From a checkpoint of a small masked image model.
Training: soap at rate 0.003, 17500 steps, batches of 256.
Rows from block 4 of a small masked image model, named by matrix and row number. Rows with one number belong to one neuron. Each number is 500 + 50 x the weight over its row's rms, rounded and kept within 0 to 999. All counts start at 0. Numbers have three digits each.
After each neuron's rows are labels from the 100 images, of 14848, where the neuron reaches its highest value: "responds to" is what is common among them. Only what is clearly more common there than usual is listed. The data: retinal OCT scans (Kermany 2017).
# fc1: MLP up (model.blocks.4.mlp.fc1.weight, 512x128), inputs 0-127
# fc2: MLP down (model.blocks.4.mlp.fc2.weight, 128x512, transposed), outputs 0-127

fc1.281:419559587518492490551484473514518529498446419454487511534490535569565536512505546589486538461502536438514500496643515442536578553536469575431534433389618539479513563523437476496416425517498480427482462517487502487496588520500463467540495477534423458480486521535555384593430482483478559495478619483528525517549532555474430501435509491418491530484507577502544603477458553463368478497509
fc2.281:450512496480496521495459458530555550505537500519444522478475444547479574539503493546586486530444466597462523536433500571556513556496440567451505539555575527467557597459624576602507546408461532526521463490491399509550498464483511507418496549479550607581569446543514384430489474443541406502529483447406387509492452553420539544485483484513492471450506461490449447427504506563530407482475
responds to: finding: normal

fc1.287:499531487552558432530488538474606509574536483537446469483512491410485452514354513511489526538513629507508429554412495526546527505645435506492549523520465469526477548500508470534434502513465518506391515418517533525447579543423506406444527492445383464495454454543594512517508474482589497452492541580560463571515448566536445580532461503509502482497522572522507580510496509507484466548373
fc2.287:524385587509556487585606552527478529464508480544450490567417595434447447529520445407587556527527546497470524452472500477483549569447505534504528470551471444479398519487607482536521428407555538508445429577532556475454506520574509597482418574493498481482527496460481526547496515478545425473448519449494498470454473525483577509477558596443463485501503395507445491463573491435602507563537
responds to: finding: normal

fc1.319:539434515495510465490532495506459591426540453513553553534582525505544518471443502470545473435448586581477579544458529569477498504500597565447587391521609516564574489532447492510438437499494477492496414484471523533496491473374490510565510512495448502427539534417513442486488432486528561463476569487434478447544456492531540623523470555472448555449407434512507504473479547589460373435537
fc2.319:492513567562485539469487525584465499534457414527547497449614544522469497543494494450581503541495525410513412536501465525500620569518405535512537492471489550589524534445465535537461592541434566447496446501549454450513558465529538557446468527449475586508487577501498407525530521505621544404513458555446398497524555539395572442541456484577498470457504383516528454503455506466505482473425
responds to: finding: normal

fc1.33:492496389591515541561506523558504597519444402533516489497504536418430462464479497547568486467555472400468561492515516435482507526455528603545458507461541550517571514578424510489482586461510477606501531486440498509597507528527387598519458496522511542516490533591512504496527471430497529562512468509470507494488423435498550507585534535587392586497544494542463430538625432474525565442521
fc2.33:476493513452495517503454571475424475429567448506518521495451442517494517321424527456545597440531490473477450456425513542411545525603541494468443461566540484467503448486521489384507517553521405574495492593506471493423482517516511519552511483420452533513551574591509481455538487534397554505511497559609515565500524514404550440521467530585508498514551525431521466472556510498540458428595
responds to: finding: normal

fc1.307:517472565485444411487522467440424440444490562476498509464571502436433552511499497419447506454527456552521455540519505423600532621483492489458551488514451501462509546537478507441526536467434430551442308620513561432485552435490541529462505525563484493497495493478437533404530445546601507545447508523546472487517489428468411498591437423530424494497504443532486525505578479491501411517506
fc2.307:595490570422563516476446547404459452496451491497533410542445482469481497506493432484506505474425470524433432534532536417410494508507464427585507558516634533594447586444606482463537502464437503596531411380507445478434524422500541513497433511463501400488563515478414436547499459551534498467474476534470587542536479577460503479578488559452465464479522513523510475508516522446538483434529
responds to: finding: normal

fc1.490:482529523463488465611503466473574553483440488511521480468517517541455563432458425488516481547500502510493543432462459559508428517445502539510552534499466514499503459580356524614551498480496475511448485427560545613527615581475487425528493496503559473482543420584514566462454489504568400504489444516496480590624515421410466562506473557501470472458410579581531475511575465465537537490436
fc2.490:577472407547539516511527461440487526507569457514530475436532462581454526417488497549476617529611529525433552439477491519489464492474504479500510453511499539445523518493440446562634510500562516618471555526410541449410500445472494467529511550526502468471466502477419386518528502473551541481485451540552543479455545437425503535464612509493618439465546512463389497520455556428507502568399
responds to: finding: diabetic macular edema

fc1.50:508527551564485514568479445547487479497471431488425509469558525473532514576435534546524528513486471419433442454447446441548554458485458491533499450569545541613553493566392471465531410430534558502500541518482504546531523562489621554447565422442555491410470483559536532473490478545461523570558511513502482441543537408432465569571443506548501376509554559516436374560547523457566517480510
fc2.50:415555453472569403536439489460483566566509404533501545512456530466511500483432567464525523564404603436471518425524509542447447536506583542444471446464550456474444510467416491487486477507499489555482480565546444530520449455523432487434523417461481412432568453461520528523479485495449503524493511473451581491515483473387451473578492437617576458499514487568391460474413576471492516586577
responds to: finding: normal

fc1.87:413617521466469530539480505462439549426449555550552424480456492459531482423507540479545452552602421484470455514617461514572508537449438406499509512591466387444537442464510507446490450462491486533475477466561471484490484488467408479558578480460462470510465551428472511380427503484543511499537590442542482509445496511475555553620457478440500520610516496411528435502475518591463520503487
fc2.87:424445620608579586548569470549527539502556488483386551430569433471501573479520492535501488599520414468509420512477561433551535457479501538511521438483511499551455464527506575499479580501494467509442512536447514455547482482420464544488512500471442461547513424479558494507483469506503514535458495513520573491542455468380485532462408490553499480463562524406476473544391475513326439500468
responds to: finding: diabetic macular edema