config.toml
arch = "convnext"
model = "masked image model"
dataset = "retinal OCT scans (Kermany 2017)"
train_examples = 49215
image_size = 48
crop_scale_min = 1
horizontal_flip = true
method = "simmim"
mask_ratio = 0.75
loss = "l1"
isotropic = false
norm = "layernorm"
hidden_act = "gelu"
mlp_ratio = 4
inner_norm = false
patch_size = [2, 2]
depths = [3, 6, 3]
widths = [64, 128, 256]
kernel_size = 3
init = "kaiming_normal"
residual_init = "none"
optimizer = "soap"
beta2 = 0.95
learning_rate = 0.003
beta1 = 0.95
shampoo_beta = 0.95
eps = 1e-08
precondition_frequency = 32
max_precond_dim = 1024
one_sided = true
adamw_lr_other_params = 0.0011
max_steps = 17500
batch_size = 256
epochs = 91.0
lr_schedule = "cosine"
final_lr_fraction = 0.1
warmup_steps = 3500
weight_decay = 0.1
adamw_weight_decay_other_params = 0.01
Rows from block 9 of a small masked image model, named by matrix and row number. Rows with one number belong to one neuron. Each number is 500 + 40 x the weight over its row's rms, rounded and kept within 0 to 999. All counts start at 0. Numbers have three digits each.
After each neuron's rows are labels from the 100 images, of 14848, where the neuron reaches its highest value: "top examples" is what is common among them; "patch colour" is the nearest of a few named colours to the mean colour under the peak. Only what is clearly more common there than usual is listed. The data: retinal OCT scans (Kermany 2017). In brackets: how many of the 100.
# fc1: MLP up (model.blocks.9.mlp.fc1.weight, 1024x256), inputs 0-127
# fc2: MLP down (model.blocks.9.mlp.fc2.weight, 256x1024, transposed), outputs 0-127

fc1.427:548507511535460555547555529528523545497548480501550497427547471481508467504479568487551476517361492499556472571530502567533519512489479426501506552514537506526518527484500478466439527547459464507479445511519465518542442473443478500510503428472432474511488476471525478482517513490518498484541585518515538488539501469549557491548585559557531492436547512503451465471490520399501582495484
fc2.427:502497504493524540526532456402463510493530487516515512422481535478531440463502512503465463511458521569549483506517542491471499508385498546543592471576496568558492488572485465487390502493519485517476438600493500559560476504514456410462459460507513460511460539506494518543457463507493509474481474574493496517526438540511467528489537511511496505614471541502476490513559516448548506474494
top examples: finding: normal (84)
patch colour: grey (84)

fc1.0:491490518567474585521506494490473453542448510474430474506448485502452539474479471566544535528479489556586521462552495455471458480444604479453542516490520569488515462470507466513549513560486521486439483525509512539456477528519514566503571457511470435434529564458426516538564508511565470440537554487423510502473490486493510502538523450505468511485486492440494478483574414483500544511484
fc2.0:515442596494550544430542575466488468511517494512524490436385553522505461489505487545469534466504550537557486476441520544504552522562432519473489414359555417457435485509443518562517461475484460562453489509444481526501482484498458422523459451533455455509542491390492434527514498531496513491539507519503495535485534481543493509565513506446486439475528481479529528484500496445497511535551
top examples: finding: choroidal neovascularization (79)
patch colour: grey (89)

fc1.508:518508492517432551396546518456522489506564469481439511551498493563518454505536501464507509439507513552525458432503497428472474510509481441474507494525472467468510463504470552524539460515436517454465488509518467560490547461541509579550460545523505494490456519530564540537530561474491544520476509545500453484495521524511526544515496561562456459552537438460504568451500532459400568538488
fc2.508:474521459535446509549580572581463477468482513413447557491434483511507435441411493505524507540421498461540529502515482513481538575522485530472530498457480433488481484492552546554480539507476516491486563506513511478466454608446508499507467374504511537548534493583494468524564469473542490422430592480445453443448495454476457489457493463508522494435510500531547503576492435497553478436505
top examples: finding: choroidal neovascularization (99)
patch colour: grey (60)

fc1.313:513526496530517440523510497519486553533566516474513467507563448464507508502511523484486396563527556524513415491524432551515506561533490566505496489505526407591376439538519559515491481564468552490516543544500488511513515472501538518551490566432538452457572508488499500467539498433461526520500498563445511508522462544489413513454502503530500552498464497517470546458431551446544465564505
fc2.313:545506545501481511499431490524478522574458532522492495518500480475478482549441469512530515496473521568551531541501463484463516475553510467536531479450471480538502410506442474503517593560480523530545462556416516472546446510475547557553494480530530387551479474461529531564554510492526495479562476476494520479491517388504494458520517501502472481418544468481509475524550599456510466442480
top examples: finding: choroidal neovascularization (60)
patch colour: grey (77)

fc1.116:535513461435428597443477535500476527506505525510543510493481454483410534517536499508559543496445492466503554466540492587480519497494569531442553472543507483432492495514435489560530481443442482515493488564482508487484465536514445490562559486536476516442489426520513430484497510456491410536488509491466509467474492507485546482464512477517549491543516450524575486529487453498502513512528
fc2.116:571506497493512515510576461442525540519490535450570588485516530447401496450478551519479523501473545501516453491538462470490475534510485451464503565456514429562525459488441516503432443500482527484468481524560453497471483551538581528500488526473566492473492428476533534445550488514608536431501485519541470547502482420518486512527527497470498484439510482518485496419472438487489540489551
top examples: finding: choroidal neovascularization (73)
patch colour: grey (90)

fc1.209:486490465459545506406472552527602538551559576563550501500463504482578470529468469490486589523490462498532497530455484491504486450433492448513488476471413456547461474523518502491464488520480475514475503500590477486459528471510465479498511491474574553511529517551488436534513474495436472512511501514592502485554525527432537556463554531469538547490520488546498464475504428517490505611497
fc2.209:510465433505515456483523507536485481514482455492518525526547565429535480474521498466480493518503486504547460499516478538446487523492486449503557554438538529436490554496535433531564525472474530480542474550572566466493478551421531449543536526401483549451452475496485468478423540496509514521516529529462434495537562511540458511515500535557532493509536523519413445487469557615580524542614
top examples: finding: normal (78)
patch colour: grey (70)

fc1.254:505452509446491492517547470509462536508513479411538480457528516500464523571546553479498505533512493562445568480480545530510551504541549588454493532452551521471565465481552458447443535588590551487473434560469519464510508495519502545521478510486495514547495449445485497518496481497506484493469569466616567493562446519475469473503518486494548509514569418515501505529515581515526476508526
fc2.254:464454494532459548480464475567494484493474486491475470455585498500478516491469491483543607501490483538539413530506491483485480520512498556478496494476484549443516555433558492460487516535502499489442517511553546452483525548478440456510544523497576503480560508507477492552456556496483509475457515511529457476497576528531548524497505495493530495513501486482484518520519535531569588465480
top examples: finding: normal (81)
patch colour: grey (58)

fc1.720:578512498480566526520487543530539485486478537537480458455516505532513552549525513593504561507512513470554540565500524466512468453500454592483453530494452514512488508529566461558521458535547531489441488453496531567490488468555495526504453484455486526533461507488515534526461495474449527497558534436569506535476450539525547586427517498514528494495482511421510545501561454521547474518496
fc2.720:513469451461504479530454478510419446517405513451618522477604539530502556497444519401434504527501523505535538517508562488467518426544546477492515452454503471530533541518441560552502500559461489535509497487528474516563456482525513556490508566475499408420500494444562493509463550520568562517523484500481509520468524497466483502465436524596433517496522476479491460527519549512509549539519
top examples: finding: choroidal neovascularization (66)
patch colour: grey (88)

fc1.594:469509507474414548552478480504461500534445464445459542505420475486485536569488499489513522492516557489531512528478629531518541485422537484531500605478505491509454488520500531453518560498530507533458481557516557473497539535586470481521517494510512522527478507482426576461506606562519519501498505451497450502428550502586501453493444504477476478478474549579553513509570500510516492515509
fc2.594:449496544528514511453535553492515561474486491489557501493456565485505458481554455506578475450515494530524471479563419471477448488508474408634495499530445495435467486528541539501488430533491499468460436496474520511517507590533503503533486443473520461502511534457521488576472432514488494537510508570532562530495490521454522492482448481507500484536504533502442547470474519503476482488514
top examples: finding: choroidal neovascularization (72)
patch colour: grey (76)

fc1.40:489469485464530468535537468562514459495564530427459508515552504543499410533549442495464550472558465551468443513445492457466528475500547528488527504545445512532485530515449530499526481496496506469559476488520469465539497496573516476436464478571501493566535496505446550495564454519515525539458514485409473547486538522467530546455461505533489501588547425538504493523509465469480489510496
fc2.40:531511508505482472528477467541545536557540512532497495505452531509525498525546545468529533562480386519497462568464546482433493562460487466446396432533433492468444555506511464544566484521487488535476506446533481607487467496539517456479478524450498459547515523435528550480568485457468517537478496517476472500470453500524506505472462527499550500474492500574513499483565544480497459509490
top examples: finding: diabetic macular edema (29)
patch colour: grey (90)

fc1.698:492525474548470518533541521582505514533557492429491466525507469501499505468515441515460518573539577529535519469515500512536525537487503477527475554516473454482580493543484507474559495485476512530416535478534508535470516499489498465475542486509461484545558473468468544538526592517481475500498519500527499556415478484536543513484433488575553514552556475490520528508546509509457534495528
fc2.698:491498577491494570437465463457584472477504499469499534502535573460489482557482477471474576530477490513454430514559509543400511519491496579514489421518452520483471469510470478558489534505470524523511554552491524519531485455462546509626484588502484470577500508396422519500502525572494535432471489528508535470517444469468453474487473471563526549488503436485493484482487507443553477463509
top examples: finding: choroidal neovascularization (78)
patch colour: grey (52)

fc1.38:490531488497434394452519540554502461539467577487494525558521482502542447462582500536559503583455526493470520585480524424497554508488484543444497540437472569489465510504542437491507526562455487506494458579504477510539417548508512533528533517553499547608515508473486550507481534477529495509490499480503536521440492486400547507501523455525519502563514553496508505467458574541575470457431
fc2.38:522476491492475524515455535559454444532517521511476523492491497553492512502507550522457528529614504491491455475531519528505453506493497535474497479278498459523590478507484506491498572510491518500464533522562503490556505489508470473566516545448472473539477537396474491480440504525513494505473489518477426534466525504549514432496553470459515532501506530539552489502404567424505495499432
top examples: finding: diabetic macular edema (30)
patch colour: grey (55)

fc1.7:510504414525450561497513535549417465523489580483549535569503469509547624479500503545485524458491432503504463499505477489484557475508501474544525501582487491537514489540479488454491515573487490445532464530450502529515470497620518540540442511543562501442532512450489531520534499456502531488511553500446465452485522523537507548532518540565523488497455503525532616543428582482443547567514
fc2.7:528471500504495551495572473418494474489446496448600446470478512535523490502512507404506544464518411558554476520508471522547537520588486451482532556500541468515525511508508466463518470484514499463463521507542516485534600537486443520475507425526489486448477565515476468501447460504478540534486464456540527493485594528480536445509505581464513463491475461537607531473505512439520523506563
top examples: finding: choroidal neovascularization (94)
patch colour: grey (93)

fc1.535:530493493492529530529511539428537500485538509526541506551474472510547411504494490517612455501482489477511372478531508508523498522507501492500467482511516526498532505537501491510570626481506532471502503437512492478472469458443476454447524533492464592521507535490474498521542556497502519608483522408559408557525562572489481538532504443457529530539569454469514564478456403465492577478547
fc2.535:450531476537505459515524494446484475528491579495531498522468490518603477516497522512513527527502413530423447516493509528500533527440471573526491503493459493519416487411555473529457561466457471488525506457475470470509529488528501513417431499470520515547462551512529470506542510504483519503504519464462508503467476461522532534555519499429529504527515494448487505468570467506494488455485
top examples: finding: normal (84)
patch colour: grey (99)

fc1.270:521477475452525504480485515540474508509516466569503559499428494472484475468397515448523450433437454421423525473587473474481511459558488524512521454507495572487546561471531476457479492502506556510466454475519429502584514498419491487523506481507488496444508502433459514493483514454471529554488542514516504400513514516519519511527533553500429452474530553534509514481555472508436489519498
fc2.270:486468462524542516473526481502527571491497410561481489493462491504449482545500543493516470497484529477461452580519498539511534512532456533526585552503505510484496537471392548519499512449464455496518516441503540467493487502555480510491517462506469524495589507437531551562516486612479503480480468414512482553465530497496502439523427476561471568495445509450387466501431514497561469500511
top examples: finding: choroidal neovascularization (60)
patch colour: grey (100)

fc1.88:560475459511415521542478482433495510496490531548495431515545550428515521473486528492564517517436563544437447513560577534488482455501500516568543495492492445507565478511466503515470462537512513482489441480482468439478473459503472474513466528497524565510561567430562568496591493462474488506537524560568499484546469443479563561482491557435418511510471504472502507489517499544462499471531
fc2.88:436509494498469492474517500509553529533548484421445436501473426513469467592439436526522524567546525509539562506481537439446448453430537438504557529483529549547529521483517484510555506526430503467523512502552526452592455504537473542486548569519529493460496516491589511527446475462567494490520517502440470443466543554509424484506390527500509461540518517505466477511457422518552427470540
top examples: finding: choroidal neovascularization (60)
patch colour: grey (75)

fc1.506:424506558549543508425492487540425381469502452516518514456453552464466442521525481589576534565437523443483492528528465428473503458634500450466473379536455550515470512534475485488548461501513522462529487473519458529461480492441544532507501513494474560493538496500472468528516465461475531510522530496521526494512460510455490440486484563414503515516538449455494427555472500492471454494531
fc2.506:571478494523490513420560474546500498480538469521461501495533564438519599512443550491495473521483517555455465509529499453503406502515514478525514507527502580599473460468483509513533589605490434482549429495513475494493425447489491568489546478544455476538514484437520537471516492542508509487490534476537435459542481510518444480467543588562438513507575533418482482475533569504526468486449
top examples: finding: choroidal neovascularization (72)
patch colour: grey (64)

fc1.392:506513537527533532538523617601463525531510521470500484527539526490565492506463493503509503498537492508498503558552497540533541535555442552501489471537487499525484456522524503494445553528508535462486560460538512482495613498476503453403494581470482553526529526472504522445515545554546479536532595573545559553506589538516467513483580527512546488589528516529595515478490517511547515490521
fc2.392:526520474544535557503544490471514487578490564502503486491458535520550468488491493487463426488524451514523522513477467548437502522515540454479488533522478503472453508392543466515510515485475465476508513502469548505511488537487567479462417485543502469530486440544510538538518526499503500476486455561506457525467462523435493379510489544453485433449543493508487524463472465525429478483513
top examples: finding: normal (95)
patch colour: grey (93)

fc1.235:558486487573436493539460531518435501434489454491567472472478463557526452456524452513486572553488587486472552488534478533532463462478484491510478508515516500558492488513441535467491476472494495521539563494526490509483449489471532485511495553518513423545453601610476556483600457467408485572545581440483536501490432522564493468471513468563544496532552537521480502543521505473536467468484
fc2.235:502507558424437445432463648448518501512502432492452511470481526508509528520518517551460436534461488514463528478540473514531530482488462537589490449592457502493500476509555493501531544477524518508519526520478502521437537454521471482552509595526469500449548428455462470584514459515546497481505560505513493475511530519516531529507510518480509505507454499545486481483534566476507443537348
top examples: finding: diabetic macular edema (42)
patch colour: grey (77)

fc1.55:483503465466580525585449495430418541520524483466461387505518465535500432447469497529549440533417453505537487496545492486433552446522478445519415470547451518545585549499483531498579522588561451504526534549553493544489505521498472518517503526517479482468531471489528439488497508475479515491501585524479544499535422491577546503448560476582533483427530494525551481501512467511537496450527
fc2.55:554493480475468529481464487460572486437511518522536497465509579528490449491577554557567405532503500457494495503480488518482478554532452456425474475474521511536515500461451451567514521446521512489526478500546510569504429501539545453406542538488454511533545492551483523469493523543518513481482482563529528559486475562491494531427466531414551475430529493491497500498549495471482476493512
top examples: finding: diabetic macular edema (56)
patch colour: grey (79)

fc1.684:546547492522500539454517546507478536501492496575494517455424503397501521471512467560466538475491511524499515495515500520489579431439529535515483540567480573549499513485507560414550502499506496510437505525491527478555473541518497538498506546567574477434509489475527535501564546541513491480543498527491462495491521499510545504461504467427477437452449504492519608573576530481467535532511
fc2.684:492488486527464457477494528572538495541476513494618501526480543414478559535534505448451551426552467543516464452477439486441437538471582375492537508475487495494478492531532468515548454596472484440530470506494520532528516586444500535475508502447488512491515540504527426492493501490497504496469515499561603458566549482462441485470479522491557462534603516537517506506466543503470537528544
top examples: finding: choroidal neovascularization (74)
patch colour: grey (77)

fc1.166:515539591495524537458486473491535515469534557483513532565548563512418552493518454506507501500441596390424539490526535522560508506531422479534533445476488491579481471520494464509554458475484531505435543480575477528518487490507524517518544490460583532460522482551510496525500486473503504620628490495452508466510486531457471537466495477507539463496468474444521513523493520490513595551511
fc2.166:477507618613485512552421486482512526501507462527546529478526476463475489498543437503553530531503553444483492516525454501409497503504512560568520470478464455485437492477533524510525503407494468447511470504451569582451495456543640431492500473527487517579494435482614466429570567473532437495479489502444528554467578530515556491475503541387512503476466495529493443479528540475442494518483
top examples: finding: choroidal neovascularization (96)
patch colour: grey (88)

fc1.522:496544545470429553515457516539472599456492485540523441506379551500547603504543403460559458538520505452561525477459535513477521500519550477563501586495463506432495534522539514449500552558553487452494484545465557527502506528507466492530528504543433483523502481442521498523455518502531544580470524454418489537560537522570500489496411475508460505422565494563526493444512548502500490458494
fc2.522:482457589513557499520530513515493556447448500478484567446476546468510515508500521543573457494492548467472470507546515469532473512479483413528509528490510499460573494513505513494449488532497514490578544418548534511539507482578414468467479489516469479546487498481432523515457452552500501535472528452570506472403514468504500499500487497473514483456559582467519555503523509507509445479516
top examples: finding: diabetic macular edema (53)
patch colour: grey (78)

fc1.661:482491465511502495561513544472465510502544519559534546566487502479521401482495447507520548514510478527518397547534543542500486517521518518530484526469517520569514476541490468526524563525554598469515555462517488540519534511433566521472531508510508572511486507570500481473531561525506508505437564508541471509576563471419475588531414481483512525514499527545489520457439443459526524461568
fc2.661:531496472490540494569537490436507492517484463476510504478483553479523538505454527432501491500510494509474427515478487525474536540508543549480562475452509535490434468384517506497531532475513478491469498487493485593508547546545542485468449527504570506584467540546503485509482507467520508507513495442441532532523462477556525494555543483464539515518530509474508462509464432536482543481464
top examples: finding: normal (91)
patch colour: grey (98)

fc1.168:622506482504544495518474453540528469483569510534509477498538550445530497535495520507498605518480534543531485509505532513461530491556585451538511489447517432553431518497496465510434506529517480557419524519608502465517453476480498484562473533535599523502466533536531462502546548549468501519523507514426476433545516500522489502503541399535537541520494569595487522513552475558477568575518
fc2.168:495467498492523585427515514414555475488488460453479502563535495533585451490507475504528485564513512541549497473501514485417513551460529539489433465495513490425471542511537444452465533443537424454506437505514513517497462489432457453494523508484531617440527553587526518480503481483480409518429520460423475571535569502483512527495477500537538496521517492487518464551434485536465480504551
top examples: finding: normal (82)
patch colour: grey (83)

fc1.526:556496501517503484533553532458574486473600427471485476476533516490500528487486503548500474519465506505479474547498551515490465443473515543533541518411498509498593483466510514392481592523534463435509450488478566529463449462431541476495523546469474534526518499444470456463577512521500509540507534451550471508414560558516553532473522501522524492523493482493576534534562509525500459504482
fc2.526:548491495516534509479495472464507516600511576499518415519493505458526468534476521552561511487555498581539487514468504502502419485495541522437442402502474499485411594434528488532492523399471463445526493517497477455573518452491540511425495520522504504575477516567511567502465515508489548485479466474514517504531509537485558476548531535511479446499534508452545463468471441430513470464509
top examples: finding: normal (89)
patch colour: grey (95)

fc1.599:524476493468508489541549444510468573385433435457474469440455478544497402465470469490509491539502559491579425533543486499501504512508517475504548459498485457457473537481434489492521480524423519525514467483578492550527471536534477542456640535499437461473510533493512513506435503443477546525490519557520540433522488491564518504575453566499464534525479523569452462544507512493517451527444
fc2.599:511462536478536519440477592476463532473480471461455533487460525513496474455532550525519433473528453499519517461524500490532491512504422490452482449540533472526440515526509509474486475506439515480546426443493589432547482490474517507437570469455490469535487490516513502545490449501490507450431506493507489535562478471553498488518581474476475479513472538474539491472433532507520560502460
top examples: finding: choroidal neovascularization (70)
patch colour: grey (54)

fc1.15:534487482519509554509467532517520483507483460550514606490443430553467394484436594512537541395538486490542519523538590497504465528468596434493562540470496492513504482573498484555508491504505558517464463456534469500499440499552542469607455517450528547489507491528512549558492534522535537460565573529502496486460508499548520553443526486511475535510490494534522491440496535518479467478537
fc2.15:548507437462447527522499466542548572467529555438561504471504500518444539469443470466529500451457480472497500487499511456503557485512486538482474450481490452553475543493469523455450494429503474501465524547521507494509512548443542492553563448459528470451561444532489537529491475507529456457500550511529497493504450475395524517409540534503484499465517392564572543501517547545508524549561
top examples: finding: choroidal neovascularization (95)
patch colour: grey (92)

fc1.239:475528492556514567511520512511517543505477516517492474438439489448515545461520486526568476435468516492510525451450541567535523546518476527507489478501484465495571451456572509488493583466478466510482520454537503496542464516529480469496520491491508528416507497462523516486486504533506520480597539529350560472507473552537491509490566519484514507467467515455564569503514515593488528530525
fc2.239:550504509508454541482456495586478380528463520482564550482500498397559517476515484441489461506476457533503497440449532490487504525466528514528452518512477477480358571512529443510516417481493595487513497556424492533569545571510507485489424500455488490522454530426520465494467523480531460485506471470465581507486521459523491578469492525565484462492523482466454499517515532554461498506539
top examples: finding: choroidal neovascularization (65)
patch colour: grey (64)

fc1.43:507532445506522507486528506464495512563430495515531444462596465475472433527493509514461530547484449554496491530557501573532499514525526491540544511384467515481516537515464539490540474592527502506544517507506494488519483426564512544473556526499567522526476505553464527437509526536442500480536473496632446462521477565523421505469532478549514527569521467506549518490490565511488509507469
fc2.43:552546505549477453461517545479466502592495477506494490570556538502501532551489492561521493500496479521592479486492473430551501486403518486481406430482492540453468544488554545513550501442539494499561438470489517510491464484493417380514445541495530466502473523527506476548513491523566469558487533486498478510480433477481556516469521478537508468465504476505495524516539516596478407462513
top examples: finding: normal (84)
patch colour: grey (94)

fc1.321:462509506508472536490482516613501466465470476398508512545486505517564435511508544556518556512402487486480480481484478461517476571481483438511513468447475484456510536510503498495504512512520479516480495467477472538481512537532535539476525478503449523426380492503455572495498459528464536557520491544448512555484563484448484460480544446505514478463499539452553560525457537495488518541494
fc2.321:554492502545478487432422475488487554466474521510491533585488513520448489520568535535483450555503452499510528518507477557468429521488508468503536524511494504540441611494489545522503502568506504493505476620510551510434605540531497496478468439486484553495588456520523450486519469477540490488476574469484466510577551565476533457507457539500552578494504536505477494471506515507561468458541
top examples: finding: choroidal neovascularization (66)
patch colour: grey (54)

fc1.89:597486466479476507473521486524543551487509501486494571502534482472454487492430495496525505482489572471547538505527541518496486471475558495546517619480496451530451503580479502460538548530477558515383492565519514528498557541472547483549485488471566469572536532522505572517532548488484589499562523433477512551464543497518483522487539523538556500507511500534499572524499481494510499538500
fc2.89:468488525520470513490522469493505547503530496472539561527494556500457511494469370506502509509513496481493437494559464476446484485525504475553525531487468417526496523502587470408462459448484501464510481491541537547462489559455524504561465424490491411489506527451553535541479422426480506553469546501479552530488513564499522466455507489482474455612553485527503517439470491511494454543552
top examples: finding: choroidal neovascularization (98)
patch colour: grey (96)

fc1.415:481490476388551459482512504569473488482475571502517533608570523438485423500502499534487518449520509558570514539490463512486503524463490507481517521474509561527421497529555440461483528478501518522540520526563497519507478498595510535519473521581562466491516506543437519445552481483517515410523476523472485501465510470494432456468502571455497500542483518431561516427491514498482511547467
fc2.415:554481519517521574441477482482486434432539497498491536537481517495506489459534510381515431496515520588525513451515460498502502485471517459513423539498477504491521540438419518517523529483499514498459454482481440459476539478543546476517524512461531470538466513480518521453475473504502466536506534517443499412454463565461513497484479482486581573507512428537516520480539475493435431465455
top examples: finding: normal (80)
patch colour: grey (86)

fc1.121:501557481479567496504496478556464433498575547518492494520554486508501512400490583518485569535481438496471489488467520498482512423436543460482514513556546499493521451524589482510520421476469519548493503527435502515526473546497514521558419547508503492533490517518474546449493545504524501459503482481441546494507509529509543514524599530482509507523420525493515566481504527512540485552500
fc2.121:515561530511530455477529471501554483437469558514474459489527495452434521590489472514481493495531516531588474489480451429495539563456492466565496421454538571509492457449484538441552504503522496514528432490562523521515491506470545465474464568473522550447506519535513551502459448475453487500455515501473529493483463516408360485511535499459475555478533458485524540517513522485513468523494
top examples: finding: diabetic macular edema (35)
patch colour: grey (87)

fc1.192:464488490499513468520556502489497516544520465509491486435506498553466489510519541532465525516537475482436419497469496486474500469533475469523489500517500456523478542523537531465500472473539490464537461446514527537443586501532539548415586524467538488499518540426501543537570544520494515537548489516549531454472476534506529620553457574520573518485460498563542470435478480482548525494477
fc2.192:474533584506544458480501511512550529532475440499472484524573500474509499547449486547452534519512523489477523531495470495422564491512534489494488544491488517532516410463454513489471462529441468461490475465493522445471479580547458478562474539492504493455483491424561509449509543496516407549523523499510491481468540497585402382492514526523466436489493488476538556566453470548452428526558
top examples: finding: choroidal neovascularization (65)
patch colour: grey (53)

fc1.263:486511469510537521544539580437433461545524477462476459487505490548479497522515582537490487494506502505488469553516486490476470476523522496444548450535481609536509423534497512566488580469502498492403490496470498585502462470592530487450481478538503540491542462476517507495459517533477470551532543458498567515515545497520454555553497594535470534484490463451596527474572567529482449526438
fc2.263:490602447496525507463442415523516521441460530410521495489539477556511501548450456496508495600502497439475517453541535508502538452463492535502483530509516470453494571483474514502509533580502479456481451554545453508536488577572512534535531569442541603451456525479537481411457465486596513444496543522471517520518503467548486498494540498466461526484482452480506514532467487517507475470450
top examples: finding: choroidal neovascularization (62); finding: diabetic macular edema (35)
patch colour: grey (79)

fc1.275:432474469529519493567485537431558508449512601497463449508515460545540519520423491494454425529519540503496446470526540496462514485520525494472460536478499473514425434524463547446541455524551491607441489536515461503570572497471470507572457504529489547476499512530548422478525541469594563512536515481497474529537528572533481460508544474500493513485518506488559544477511499492558570484461
fc2.275:540550537490497453481502482428517521511533525545545480560454467497500512526490516491422479548506503429570501493459511519527504507525519567501494418472533494594496469524462443527505591543523488500492429524466520543501543527409492567542460435506523467477473535528551507492496502485516539555494489447499517511495465496478510518480517545463501514515499519516465474483499570507472463472514
top examples: finding: choroidal neovascularization (61)
patch colour: grey (81)

fc1.180:522523554493479486467540506501542510504512581491461456497469504490495567502478525545536449553400499513527497520534517547570499511575398633581594424482526477566509528533563487430503449530482502437515507498549530507461516538473505445482530506494568527423521513508534567491490548456512482494567512544507548547540518534513435534487471465517531529488503474461460515484502506467514551522481
fc2.180:415438464546481462485419504543469501554480443475537445557568462504508527473543511519396453499524548511472504499511526461426562613506486454528504495451548572504481526433477473474508482496540427478472489556446571471482557497505578486535439509536487483469450484508556418509485529474501425520573449479466521502563565536470526424510425495521497529465497533453543471447506534526477545556517
top examples: finding: choroidal neovascularization (89)
patch colour: grey (73)

fc1.687:488468495499392494447532441477467484498502485516511551495536449500530516490461541540502495513512505580481484489474456517464529468534487454517533479434471404476477501510504562518506541596436520550532483450333499571466443426546515557465449463507547455478478461565456517495495477504435532517521511549571524575458538530528492456516459584538542513549518495531488479524494517526457502486512
fc2.687:472489503478527527505546470568519550542561442502382544553578499457493524513510487427465534539489565549589484526494497477529510447457498507505504518440482520517588495556508520529502506447525555505549426475488526509440490429481491448532503491498484454506422491481472462456581532508516485555513527530428434451489494476450491483506515452547509476539510444519469472513527507593518467573497
top examples: finding: normal (86)
patch colour: grey (71)

fc1.364:460494500534573542518496490548427566518436622478458472485529523468495513477492527579477525506438447385498450524495507496551439487496545495584545491472508481564509567552517408503490502536498465494483523476545459553496487537534483495480544474480505494524486491471541539482520468510508545546497568400542458407544488498513514515505488495524490515503494489515517401556545530555466551519464
fc2.364:530502563537532467548549477492455475487475442476539497552542498529530562518476470485503518480498560485498514478511446559392555470464531430476452498497523473470473495446477514563504535518516514514448567517476594619494417477495573520528514498564507523510483480533481429467519553476498517494502499528488575481501481536519526482492546537469479513551500510523475554420508503598466537447464
top examples: finding: choroidal neovascularization (81)
patch colour: grey (71)